From a checkpoint of a small contrastive audio-text model.
Model: encoder activation relu, text encoder width 128, text encoder norm layernorm.
Rows from block 2 of the audio encoder of a small contrastive audio-text model, named by matrix and row number. Rows with one number belong to one neuron. Each number is 200 + 30 x the weight over its row's rms, rounded and kept within 0 to 999. All counts start at 0.
Before each neuron's rows are labels from the 100 clips, of 14848, where the neuron reaches its highest value: "strongest on" is what is common among them. Only what is clearly more common there than usual is listed. The data: short read English sentences (LibriTTS-R).
# fc1: MLP up (encoder.blocks.2.mlp.fc1.weight, 1280x320), inputs 256-319
# fc2: MLP down (encoder.blocks.2.mlp.fc2.weight, 320x1280, transposed), outputs 256-319

strongest on: the word "is"
fc1.127,200,139,200,200,149,200,200,200,200,173,200,265,222,200,200,200,224,200,200,200,200,200,200,200,200,200,200,92,200,200,200,200,219,200,200,200,122,200,200,200,258,253,168,200,231,139,200,237,248,200,200,200,200,200,200,200,200,270,273,159,151,200,200,229
fc2.127,141,200,221,239,157,200,224,200,200,200,219,200,200,200,236,200,200,238,200,200,201,200,200,241,200,234,200,146,200,200,227,170,200,140,200,200,200,168,200,200,165,280,267,200,200,200,150,200,200,200,239,254,200,174,169,223,151,214,200,200,200,200,200,200

strongest on: the word "of"
fc1.194,247,200,162,140,200,277,200,253,200,200,158,226,200,200,238,163,243,200,150,200,200,240,224,152,200,152,200,200,130,239,200,200,200,248,200,200,200,200,222,200,200,255,166,200,200,200,200,169,164,200,200,273,252,200,242,200,200,200,200,200,200,248,200,200
fc2.194,200,244,219,245,200,231,200,200,259,200,155,200,217,213,200,173,178,187,129,162,166,200,216,157,156,231,200,204,171,194,200,200,200,248,181,200,254,177,200,163,200,200,133,223,288,145,243,200,200,200,232,189,200,169,200,252,200,175,170,178,221,243,148,200

strongest on: the word "this"
fc1.134,200,229,200,200,200,200,200,200,200,200,296,200,200,200,168,127,200,200,200,200,200,200,239,260,140,125,261,286,255,200,200,200,200,239,200,231,200,200,200,200,200,200,200,200,200,115,200,200,200,200,200,200,200,200,166,200,274,200,281,200,200,200,200,200
fc2.134,119,200,200,200,200,200,200,253,200,200,287,200,200,165,200,200,200,242,200,244,200,200,200,214,288,200,200,200,200,200,200,200,200,254,252,200,266,200,200,247,200,285,200,200,200,200,200,200,200,200,200,240,200,200,200,200,200,271,200,200,200,200,200,200

strongest on: the word "but"
fc1.126,200,262,165,200,200,200,200,200,200,200,240,200,200,200,200,200,200,200,200,200,200,200,266,200,124,200,200,150,248,200,200,295,200,200,82,200,163,200,200,200,200,200,123,200,200,200,200,200,200,200,200,200,200,200,200,232,253,200,200,200,200,200,256,200
fc2.126,200,234,200,200,200,245,200,200,254,270,200,200,194,253,216,200,200,128,200,200,162,200,200,180,128,200,165,256,160,200,240,200,200,200,200,164,200,175,253,200,200,215,200,200,200,200,220,163,200,235,200,200,200,275,200,200,200,200,163,167,200,200,200,200

strongest on: the word "of"
fc1.596,200,200,200,200,231,267,221,200,229,89,150,200,156,200,200,167,284,200,200,256,230,200,238,255,200,200,200,200,200,200,229,200,226,248,133,200,200,200,154,142,200,200,200,200,169,130,200,200,200,200,200,236,200,200,200,200,249,234,200,200,200,200,245,163
fc2.596,253,259,187,230,182,200,215,184,215,200,200,200,200,262,200,229,200,165,140,200,200,264,240,200,173,237,212,233,200,239,161,169,178,241,137,200,175,213,159,237,234,258,200,200,200,204,251,156,155,225,237,200,225,200,258,200,157,208,268,200,200,212,153,227

strongest on: the word "is"
fc1.377,200,200,200,200,161,247,200,200,200,200,263,200,200,200,200,200,240,200,200,200,275,267,200,231,236,200,200,200,159,200,200,248,200,200,170,200,112,200,200,252,200,200,200,257,136,200,200,200,200,200,200,200,200,200,131,200,200,200,200,239,200,281,200,243
fc2.377,209,200,200,166,232,200,200,200,200,194,200,200,194,151,200,200,200,200,200,200,200,244,228,309,200,200,200,269,195,186,139,200,200,229,200,200,141,200,187,200,200,200,264,200,200,200,235,200,154,200,200,200,200,200,258,209,200,285,200,148,200,200,200,200

strongest on: the word "was"
fc1.44,267,173,200,200,200,200,200,200,90,200,200,200,229,170,200,200,237,252,200,200,200,284,241,200,200,145,258,200,200,200,200,200,200,200,161,200,184,152,200,200,200,253,200,157,200,200,200,200,200,263,200,200,200,200,200,253,265,230,237,200,200,200,252,200
fc2.44,200,200,200,200,200,200,200,252,200,200,200,200,200,200,200,200,200,200,200,200,200,200,200,235,200,200,200,228,200,200,200,271,268,200,200,200,284,200,275,200,200,200,64,200,200,200,200,200,200,200,200,158,200,200,200,200,200,200,159,140,200,254,200,200

strongest on: voice: female
fc1.587,200,200,200,200,200,263,200,159,200,252,153,200,200,200,200,200,271,200,200,200,200,200,149,265,200,200,200,200,200,200,200,269,200,265,145,200,200,262,200,200,200,200,200,164,200,200,200,200,200,200,154,200,200,159,200,200,230,200,200,249,200,200,200,200
fc2.587,200,200,140,200,200,134,200,132,171,217,144,200,200,200,200,200,161,200,215,200,153,200,264,200,200,200,200,200,200,200,200,200,200,125,183,200,200,200,200,200,239,181,88,227,200,200,200,200,290,200,200,200,200,200,200,200,200,200,238,200,200,200,200,157

strongest on: the word "i"; the word "it"
fc1.319,200,200,168,200,200,200,200,200,146,163,144,144,200,176,200,200,200,251,175,200,168,132,200,200,255,200,200,157,200,225,200,229,200,200,200,264,200,278,181,200,200,254,200,200,200,167,149,200,249,200,231,200,200,171,200,200,200,200,200,200,162,250,130,200
fc2.319,162,162,295,226,246,200,200,200,200,200,254,219,200,200,200,182,200,200,200,200,200,200,200,200,200,222,200,165,200,161,200,200,229,265,200,200,247,200,142,200,200,200,157,155,200,200,200,266,200,183,200,142,200,200,200,200,200,200,200,200,200,200,129,200

strongest on: voice: female
fc1.186,236,200,216,200,200,260,162,200,200,147,200,200,200,200,200,189,200,200,200,234,135,200,200,200,200,200,131,200,200,200,200,200,256,200,200,200,200,200,200,287,200,286,200,166,180,200,200,147,200,200,200,200,256,232,200,142,200,200,200,200,153,200,215,200
fc2.186,200,200,200,228,200,200,227,200,200,200,221,200,248,140,236,162,200,233,200,149,240,200,167,238,200,225,160,200,214,238,200,200,200,200,200,259,200,168,177,164,200,255,252,248,222,200,200,169,200,200,200,200,200,143,226,254,200,200,215,200,221,200,187,200

strongest on: the word "i"
fc1.223,200,200,200,279,121,293,200,200,127,200,200,200,238,223,249,200,200,200,200,200,227,233,253,200,251,82,154,200,98,200,255,200,171,242,200,154,200,200,200,200,200,200,164,200,200,200,200,200,200,200,200,229,292,200,200,200,200,161,200,214,227,263,200,141
fc2.223,200,200,200,200,200,200,200,200,187,262,200,200,200,200,200,200,200,200,210,200,200,200,200,229,200,200,200,200,160,200,200,290,200,200,200,200,200,200,283,230,221,200,200,200,200,200,139,221,200,159,200,200,171,274,200,200,200,200,200,200,200,155,200,200

strongest on: the word "this"
fc1.380,200,200,200,221,119,255,200,160,87,200,200,200,200,200,200,265,200,200,200,200,200,200,200,200,200,200,200,200,274,200,200,200,250,238,141,157,126,200,236,257,200,200,200,200,200,160,257,249,239,200,200,200,200,200,200,200,200,200,154,200,200,200,200,200
fc2.380,200,200,200,200,200,200,299,200,200,200,200,200,200,157,200,200,290,200,213,200,200,200,200,200,200,200,200,200,200,200,126,200,200,200,200,303,200,200,200,200,200,200,200,200,200,200,200,200,200,200,200,200,200,200,200,200,246,200,200,200,233,200,200,200

strongest on: the word "i"
fc1.667,200,133,200,200,200,277,200,200,144,200,131,200,200,181,200,200,200,208,200,150,222,200,200,262,200,161,200,107,200,200,200,200,200,200,200,231,168,296,200,280,240,200,134,200,200,158,248,239,237,200,200,200,317,200,200,200,200,229,238,200,200,251,160,153
fc2.667,200,159,200,200,200,161,200,146,149,200,298,200,200,200,200,200,200,233,200,200,200,200,200,200,200,200,200,152,262,200,223,200,214,200,176,216,200,200,200,200,200,221,200,200,200,200,155,200,200,200,165,117,232,125,200,249,200,154,200,200,153,200,200,200

strongest on: the word "i"
fc1.376,200,131,173,200,200,269,200,200,200,174,195,200,109,200,200,200,270,224,200,200,200,200,200,200,200,226,200,151,200,200,200,200,200,237,200,200,122,200,238,200,266,200,148,200,200,266,200,200,144,200,147,200,200,200,153,144,131,200,200,127,200,200,200,200
fc2.376,269,200,200,200,200,200,261,200,200,248,200,200,192,200,200,200,256,200,225,200,140,200,200,200,200,200,200,200,200,200,156,200,200,200,200,236,200,200,200,200,200,200,200,200,200,200,200,200,200,200,200,200,200,200,200,200,200,200,200,200,268,200,200,200

strongest on: voice: male
fc1.606,200,200,170,241,200,200,200,200,200,107,291,200,200,200,200,200,244,255,150,129,200,200,200,200,200,200,258,200,200,200,200,229,200,245,200,200,200,200,232,265,247,248,200,200,200,149,200,200,200,200,200,200,200,166,162,200,200,200,200,159,200,232,200,263
fc2.606,254,200,200,228,200,200,200,200,200,200,200,200,200,200,200,200,200,200,200,200,200,200,200,200,200,200,200,200,265,200,200,200,200,200,200,200,200,200,200,200,200,200,277,200,200,200,200,200,200,200,200,262,200,200,200,200,200,200,187,200,200,200,200,200

strongest on: the word "what"
fc1.457,279,249,200,172,200,200,200,200,240,200,200,200,168,200,200,241,200,200,161,237,223,236,158,200,136,200,146,141,253,200,200,200,200,200,128,200,200,305,228,200,174,200,200,200,171,171,156,246,200,200,151,279,200,200,245,200,200,234,200,200,200,200,200,155
fc2.457,243,200,148,246,168,176,200,222,200,200,200,236,200,200,190,200,226,217,167,165,200,200,200,220,200,141,200,200,187,200,200,174,159,200,138,200,165,200,253,200,200,200,200,231,235,252,200,163,154,200,157,200,200,200,200,200,200,189,200,173,200,187,223,200

strongest on: the word "this"
fc1.310,161,200,170,200,200,150,200,200,200,200,249,200,200,200,200,200,200,246,200,200,200,200,200,200,200,237,200,139,241,200,200,261,200,232,200,200,200,200,200,200,200,253,150,200,153,200,200,259,200,200,200,235,200,120,232,200,200,200,200,248,200,299,200,238
fc2.310,200,238,200,200,214,200,200,239,200,120,200,200,200,116,231,245,177,200,200,200,200,200,200,200,200,231,200,141,156,170,200,200,200,241,200,200,133,200,140,253,165,200,169,200,245,210,200,200,200,200,200,200,200,148,181,200,161,306,182,200,200,200,247,200

strongest on: the word "it"
fc1.0,265,200,150,200,200,200,255,200,200,257,200,261,200,200,200,200,200,227,200,200,200,164,200,200,200,200,200,200,200,200,163,242,200,209,200,200,200,200,238,116,255,200,155,200,200,200,200,160,200,144,200,200,200,151,251,200,200,200,200,200,200,200,200,200
fc2.0,200,233,200,200,200,200,200,200,200,200,200,200,200,200,200,200,200,200,200,200,200,200,200,200,200,200,200,200,200,200,120,200,200,176,200,200,200,200,200,200,200,200,200,200,200,200,200,200,200,200,200,200,200,200,200,200,169,200,200,200,200,200,200,200

strongest on: the word "was"
fc1.708,200,200,125,168,200,200,200,200,200,200,200,200,200,200,200,200,200,200,200,200,200,200,200,200,200,131,200,162,200,200,200,200,200,200,158,200,200,200,200,200,200,200,157,200,200,200,265,200,200,200,200,200,200,200,200,200,200,167,271,200,200,267,200,200
fc2.708,200,200,200,200,200,265,200,200,200,200,162,200,200,200,245,200,200,200,200,200,200,200,172,200,200,115,200,200,132,200,243,200,200,150,200,200,200,200,310,200,200,200,200,200,200,163,200,200,200,200,200,200,200,200,155,200,200,200,114,200,153,200,200,200

strongest on: voice: female
fc1.331,200,132,200,200,200,200,200,200,173,200,200,174,132,200,267,200,200,200,200,127,250,200,200,200,200,200,200,200,200,200,200,254,256,200,200,200,200,200,200,125,200,229,241,200,175,141,200,200,200,200,200,290,200,200,134,145,200,259,200,200,200,200,200,200
fc2.331,315,200,173,200,200,200,264,200,200,200,200,200,200,200,200,200,262,200,260,200,140,200,146,200,200,200,200,200,200,200,139,200,166,200,200,265,200,200,200,200,200,252,230,200,200,200,200,200,200,261,200,200,200,200,200,170,200,171,200,200,200,200,200,200

strongest on: voice: male
fc1.50,258,200,200,200,147,200,200,200,200,200,200,200,200,163,218,200,200,200,200,200,200,200,231,248,83,217,200,200,259,200,298,200,200,200,200,164,173,174,200,200,200,200,200,200,200,200,158,200,200,200,200,200,200,152,200,170,200,200,200,158,147,200,200,200
fc2.50,180,181,200,200,211,151,200,167,200,200,220,200,200,219,200,200,147,222,200,200,200,200,229,200,230,200,153,236,226,200,200,200,231,131,234,200,169,256,200,200,246,170,200,200,200,200,200,248,200,200,260,260,200,200,186,200,200,236,200,224,200,206,200,200

strongest on: the word "what"; the word "is"
fc1.759,284,248,174,200,200,200,249,200,200,169,268,200,200,200,167,200,169,200,200,200,200,200,200,200,200,200,144,200,200,200,183,200,200,200,185,243,241,240,200,200,170,224,242,176,200,200,138,200,241,155,134,200,200,172,200,200,200,200,244,200,200,200,234,162
fc2.759,200,200,200,257,181,200,200,276,262,200,196,200,200,200,147,200,200,253,180,200,200,200,200,200,210,132,200,172,200,200,200,200,200,200,120,200,200,200,200,177,200,200,167,200,200,184,200,200,171,178,245,200,200,200,174,200,200,152,200,200,200,200,200,184

strongest on: the word "but"
fc1.539,200,200,156,200,176,200,200,264,200,237,200,200,200,200,200,200,200,200,200,200,238,200,200,200,174,237,200,200,200,200,200,200,200,200,139,245,200,200,259,200,200,200,200,146,200,200,200,200,200,270,200,200,242,200,200,260,200,170,200,200,200,200,200,149
fc2.539,200,200,200,200,200,204,200,200,302,200,101,200,200,294,200,200,139,145,200,145,200,200,233,100,103,200,200,200,200,200,200,200,200,200,200,200,200,200,247,200,200,200,92,270,200,200,200,200,200,200,200,200,200,200,200,200,200,200,200,200,200,200,200,200

strongest on: the word "of"; the word "course"
fc1.414,273,200,200,249,200,200,200,200,200,149,200,200,168,155,200,239,200,200,200,200,200,200,164,200,200,200,168,200,200,200,200,242,200,200,200,235,145,200,240,200,200,200,200,200,200,159,200,200,200,200,200,200,200,200,200,148,200,200,200,200,200,242,138,154
fc2.414,208,200,174,200,200,200,266,266,200,200,280,200,200,229,200,200,230,200,200,200,200,200,200,256,143,151,155,200,200,200,155,200,200,258,200,200,200,200,252,200,165,313,202,200,200,200,317,200,137,230,200,110,200,200,200,180,200,200,154,200,200,200,200,225

strongest on: voice: male; the word "said"
fc1.249,200,162,200,161,130,255,200,200,200,200,165,200,158,200,200,200,200,200,200,200,200,200,237,153,229,200,232,171,153,200,179,200,200,300,200,200,200,200,200,200,200,200,153,200,176,224,200,262,200,268,200,200,200,200,200,244,200,248,200,200,146,200,200,133
fc2.249,153,200,200,218,189,150,200,200,200,165,200,230,200,164,156,174,200,223,268,200,273,200,200,286,258,200,200,200,200,232,200,200,200,175,200,200,146,200,151,200,235,200,200,188,200,200,200,200,200,159,200,214,200,200,200,278,142,200,225,200,145,183,200,200

strongest on: the word "you"
fc1.2,241,200,200,178,200,246,225,200,200,200,228,200,200,168,200,200,248,200,200,234,200,200,200,170,200,200,200,200,144,200,200,273,200,263,200,239,200,200,200,200,200,253,200,200,200,200,200,257,200,200,200,200,151,200,168,200,200,200,200,200,165,158,200,200
fc2.2,200,200,200,200,200,159,229,200,200,200,234,200,200,200,200,200,159,200,200,158,200,200,200,200,200,202,200,200,266,245,200,158,200,258,200,200,200,200,139,159,200,200,165,200,200,202,200,200,151,200,142,200,223,170,200,200,200,181,231,257,254,212,160,200

strongest on: the word "of"
fc1.65,200,200,200,200,200,251,200,200,246,200,122,200,200,200,200,173,200,200,200,217,200,200,234,200,200,200,151,200,200,200,200,200,200,324,200,200,177,200,170,225,200,200,200,168,200,82,200,200,200,247,200,200,200,200,200,200,200,200,176,170,200,200,257,200
fc2.65,200,200,200,241,200,248,229,200,200,233,200,200,200,200,200,169,200,200,200,214,200,200,200,135,119,250,200,200,200,271,200,280,200,251,200,229,200,200,200,200,200,200,200,200,200,235,200,161,200,200,262,200,200,229,200,200,252,154,223,200,228,200,200,200

strongest on: voice: female; the word "know"; the word "no"
fc1.478,200,200,200,200,200,200,200,200,200,261,170,200,138,200,200,200,200,200,242,200,253,200,200,200,89,152,200,240,200,247,200,200,200,200,152,200,200,262,200,200,200,200,200,200,200,200,143,200,200,200,200,200,165,200,167,200,200,200,200,200,200,247,249,121
fc2.478,200,200,254,200,200,200,200,257,243,200,143,200,200,200,200,200,200,200,200,200,200,200,200,200,116,200,200,200,200,200,268,200,200,206,200,200,247,200,200,200,141,200,200,200,200,200,200,200,200,200,200,200,200,157,163,200,200,200,185,200,200,200,173,200

strongest on: voice: male
fc1.175,226,161,200,200,172,200,200,200,129,121,255,200,200,175,200,200,179,200,200,200,238,170,148,200,200,222,200,227,200,200,200,253,252,238,200,200,200,200,200,176,200,200,200,200,156,149,200,223,200,154,200,200,200,200,200,165,200,200,243,170,125,200,172,172
fc2.175,253,200,200,200,153,200,200,200,200,158,151,253,200,163,117,200,237,212,200,218,203,242,150,256,297,185,169,213,200,159,132,153,155,145,200,200,200,184,200,178,201,164,200,130,200,155,172,200,220,200,200,200,200,200,200,200,216,200,224,200,200,173,234,218

strongest on: the word "have"
fc1.348,200,200,200,239,200,279,200,251,200,183,126,200,200,200,200,200,239,200,200,200,200,200,200,200,230,231,200,200,200,200,200,200,200,244,200,200,229,217,238,217,200,200,200,200,200,200,200,200,200,200,200,200,200,200,244,200,200,200,200,145,200,200,243,200
fc2.348,200,200,185,200,280,200,200,200,200,200,268,200,270,200,238,200,200,200,200,200,200,251,200,250,147,200,200,200,200,200,200,200,200,261,200,200,200,248,200,265,200,254,200,200,170,242,155,149,200,165,200,238,200,241,242,149,200,200,287,200,200,200,200,200

strongest on: voice: male
fc1.228,200,87,175,200,167,200,200,227,200,200,200,200,200,200,200,200,200,200,215,200,200,200,200,158,200,200,247,200,200,200,200,200,153,200,92,240,161,200,245,154,200,156,200,200,159,157,200,200,200,162,200,170,200,200,200,200,172,228,200,200,157,294,200,200
fc2.228,200,216,200,200,200,200,200,200,200,200,200,200,200,127,200,200,200,200,200,200,200,208,200,307,200,229,200,200,131,200,200,200,200,200,200,200,200,200,127,189,200,222,275,200,200,200,200,159,200,200,200,114,226,200,200,252,156,200,235,200,200,200,200,242

strongest on: the word "you"
fc1.28,200,154,200,200,200,200,200,200,200,200,231,307,200,200,200,200,200,257,260,200,200,200,248,200,200,155,200,200,200,200,200,200,200,200,200,200,200,200,242,200,200,200,85,123,200,200,200,278,200,267,200,200,249,200,159,225,200,230,200,200,200,200,225,200
fc2.28,200,150,233,200,200,143,200,131,200,200,200,200,200,228,228,200,156,200,200,172,200,184,218,200,200,200,200,164,255,200,200,151,229,234,200,200,219,200,164,160,230,200,200,222,200,225,200,235,200,174,155,239,200,141,200,200,169,200,225,252,219,188,148,200

strongest on: the word "it"; the word "is"
fc1.446,200,200,200,200,200,200,254,200,200,200,200,200,200,200,255,200,200,200,152,147,200,200,200,200,231,200,237,147,200,200,200,200,326,200,116,200,143,200,200,200,332,249,200,200,200,200,200,179,268,200,200,200,151,200,200,186,200,249,266,200,141,200,200,200
fc2.446,200,200,222,200,200,169,250,200,200,178,251,200,232,222,200,200,234,200,200,200,256,223,200,247,236,200,200,186,254,250,180,200,200,164,200,200,200,200,160,200,232,200,231,155,200,161,200,221,200,200,225,200,248,229,200,200,200,200,249,200,200,200,200,200

strongest on: the word "of"
fc1.563,241,236,200,162,238,259,259,200,200,200,200,200,200,200,200,200,268,200,118,200,246,200,200,268,230,200,200,200,116,241,200,241,200,200,200,200,200,200,200,200,200,200,200,200,200,148,200,200,200,200,158,200,200,200,200,200,200,235,200,200,200,200,200,233
fc2.563,200,200,158,227,200,200,200,114,200,274,200,164,200,258,200,200,200,200,178,200,200,200,248,142,200,200,200,200,200,254,200,200,200,235,147,225,200,234,200,200,200,154,139,200,200,200,200,125,200,186,263,200,200,200,200,200,200,200,200,200,200,200,200,200

strongest on: the word "but"
fc1.360,240,200,171,200,124,225,200,200,200,200,118,200,121,200,234,200,200,231,200,255,200,200,228,235,200,200,200,113,200,200,200,200,200,200,200,200,200,200,200,200,200,200,117,200,236,200,200,268,200,200,127,265,200,200,200,185,200,200,200,200,155,200,200,170
fc2.360,200,200,200,200,136,200,200,145,169,200,155,200,144,246,200,200,114,200,200,200,132,200,242,200,200,171,200,200,141,200,200,200,200,147,176,200,200,200,200,200,200,137,131,200,200,200,200,200,295,200,200,200,200,160,200,200,200,155,200,200,157,200,156,171

strongest on: voice: female; the word "no"; the word "now"
fc1.170,200,200,200,200,156,148,200,156,200,229,230,238,233,200,237,200,150,200,150,163,200,225,247,200,200,200,200,156,200,200,240,200,200,222,200,200,200,258,175,200,200,200,200,200,117,200,200,200,200,257,161,200,200,123,200,234,181,200,200,200,157,200,200,200
fc2.170,151,200,100,148,200,200,200,200,165,200,200,200,200,138,218,200,200,200,200,171,229,200,200,200,154,163,300,200,148,244,200,200,197,200,200,200,139,200,274,200,200,267,169,217,200,226,200,180,237,200,200,164,171,218,270,200,205,184,200,200,200,176,200,200

strongest on: the word "was"
fc1.16,200,158,200,200,200,248,200,253,200,200,200,200,200,200,200,200,200,171,217,200,200,147,200,148,227,200,200,200,174,200,200,200,250,200,200,242,200,200,200,200,174,283,200,200,200,200,200,152,200,200,121,200,200,255,200,160,200,200,235,200,200,253,200,173
fc2.16,132,200,200,200,200,235,200,200,200,200,200,200,200,236,200,200,200,153,114,200,200,200,200,161,200,174,200,200,200,200,200,200,200,275,203,200,219,200,179,249,200,200,200,200,200,200,200,200,85,200,200,154,200,200,200,200,200,147,195,200,186,200,200,255

strongest on: voice: male
fc1.735,200,200,200,200,200,200,200,200,200,200,200,200,200,200,200,200,200,200,247,200,200,200,200,200,200,200,279,261,200,200,200,200,145,200,200,200,200,120,200,200,200,200,200,200,200,200,200,200,200,200,200,280,200,230,234,200,200,230,241,150,200,165,134,200
fc2.735,319,200,200,200,200,200,200,200,153,274,200,200,200,200,200,200,270,200,200,200,107,200,200,200,200,200,200,200,200,200,128,200,200,200,200,277,200,200,200,200,200,200,200,200,200,200,200,200,200,200,200,200,200,200,200,200,200,200,200,200,301,200,200,200

strongest on: the word "is"
fc1.349,200,200,185,200,155,200,200,200,200,200,200,200,270,241,230,200,290,152,200,146,200,200,200,250,200,200,200,247,200,200,200,200,200,200,112,200,136,200,200,200,200,200,200,159,173,132,200,143,200,200,200,200,234,247,200,200,200,200,147,244,167,200,200,265
fc2.349,200,272,200,200,139,200,200,200,200,200,168,200,200,200,152,200,200,200,200,200,251,200,200,251,200,200,142,274,200,200,115,200,200,200,200,200,200,200,133,200,200,200,200,200,200,266,200,163,200,200,200,200,200,200,200,200,200,236,200,200,200,200,200,200

strongest on: voice: male
fc1.568,200,174,153,157,170,200,200,200,200,200,135,200,200,200,200,200,200,156,176,200,200,200,200,274,200,200,200,200,246,200,200,200,200,200,200,164,200,278,200,200,270,200,233,200,200,200,200,220,276,200,165,200,200,200,200,200,129,200,200,171,200,243,200,158
fc2.568,128,181,200,200,168,200,200,200,200,153,148,200,200,200,200,232,200,200,200,200,200,200,200,221,200,200,200,200,200,200,200,200,200,129,259,160,200,200,200,200,200,200,200,164,200,180,200,243,130,200,227,258,200,200,200,200,186,200,200,200,200,200,200,200

strongest on: the word "but"
fc1.353,200,153,200,200,200,149,257,200,200,200,200,200,146,200,200,231,200,200,124,200,200,298,200,200,200,108,200,200,242,237,240,200,200,154,123,200,155,200,200,200,246,200,200,200,200,200,200,165,200,249,200,200,200,200,200,200,159,262,283,200,200,277,139,200
fc2.353,200,200,190,244,155,200,200,247,200,210,249,220,200,200,200,200,200,144,160,162,202,200,200,200,134,200,200,240,162,200,200,200,200,200,182,200,200,200,200,200,255,297,200,219,274,200,200,159,200,221,176,200,216,200,200,200,200,159,200,200,200,200,200,200

strongest on: the word "what"
fc1.131,247,200,163,141,200,200,200,200,231,200,200,259,133,174,200,200,200,200,200,276,200,200,200,200,200,159,200,200,200,200,200,200,200,200,170,238,200,200,200,247,200,145,200,200,130,200,200,200,257,200,248,200,200,200,200,200,200,200,200,200,200,257,200,200
fc2.131,200,200,200,281,200,200,200,217,200,200,295,200,200,165,200,148,207,200,105,144,200,200,200,200,200,200,200,200,200,200,200,200,200,270,112,200,200,200,178,200,200,200,200,220,271,244,200,132,200,200,200,200,220,200,200,200,241,200,200,200,200,200,200,200

strongest on: the word "is"
fc1.269,200,200,200,200,151,200,200,200,200,200,200,200,227,200,200,200,200,200,200,200,200,200,200,200,200,158,200,200,200,200,148,243,200,200,200,200,200,200,200,200,200,260,200,200,200,114,200,200,200,153,200,155,200,200,200,200,200,200,200,200,200,271,291,200
fc2.269,142,200,200,200,200,236,200,200,200,200,200,160,200,200,200,200,200,200,101,260,200,200,175,200,269,200,200,200,200,200,200,291,200,200,200,200,200,200,253,200,200,123,200,200,200,200,200,200,200,200,170,200,200,200,200,200,200,200,151,200,200,200,200,275

strongest on: voice: female
fc1.232,200,200,200,200,147,200,200,200,200,200,200,200,153,200,200,200,200,234,200,200,200,200,200,141,200,200,200,120,200,273,241,200,239,200,118,200,200,256,200,200,322,200,167,149,200,200,200,200,246,200,200,200,200,200,136,200,161,200,200,200,200,200,200,200
fc2.232,263,200,200,200,200,200,257,200,200,200,200,200,149,200,200,200,241,200,267,200,129,200,200,200,200,200,200,200,200,200,130,200,200,200,200,243,200,200,200,200,200,200,200,200,200,200,200,200,200,200,200,200,200,200,200,200,200,200,200,200,218,200,200,200

strongest on: the word "was"; the word "we"
fc1.169,248,200,200,200,200,200,200,200,200,200,200,200,200,200,200,231,200,174,135,200,200,240,200,246,200,200,200,125,200,200,239,200,200,170,200,200,200,217,243,200,200,200,119,200,140,200,200,200,200,200,237,244,227,200,239,200,200,200,300,200,200,200,200,200
fc2.169,200,200,182,200,200,186,200,200,162,144,311,200,200,125,200,200,221,215,167,200,200,177,200,200,200,200,200,184,200,200,160,186,200,222,151,195,127,237,175,200,200,200,200,200,239,274,200,200,181,200,193,247,200,177,200,200,200,200,260,200,164,168,200,200

strongest on: the word "you"
fc1.154,200,200,151,196,237,200,200,200,200,200,200,159,200,200,200,200,200,234,200,200,200,200,238,200,242,122,267,232,233,200,200,200,314,225,200,226,200,200,200,200,200,200,200,163,200,200,200,200,200,137,162,242,230,261,200,200,162,200,200,227,200,200,189,200
fc2.154,200,200,200,200,200,142,200,200,171,275,200,236,200,200,200,200,200,200,208,200,200,224,200,241,200,200,324,201,200,200,200,237,200,200,200,200,200,200,200,200,200,200,200,200,200,200,200,200,253,200,200,258,200,200,245,200,200,185,200,200,200,200,214,200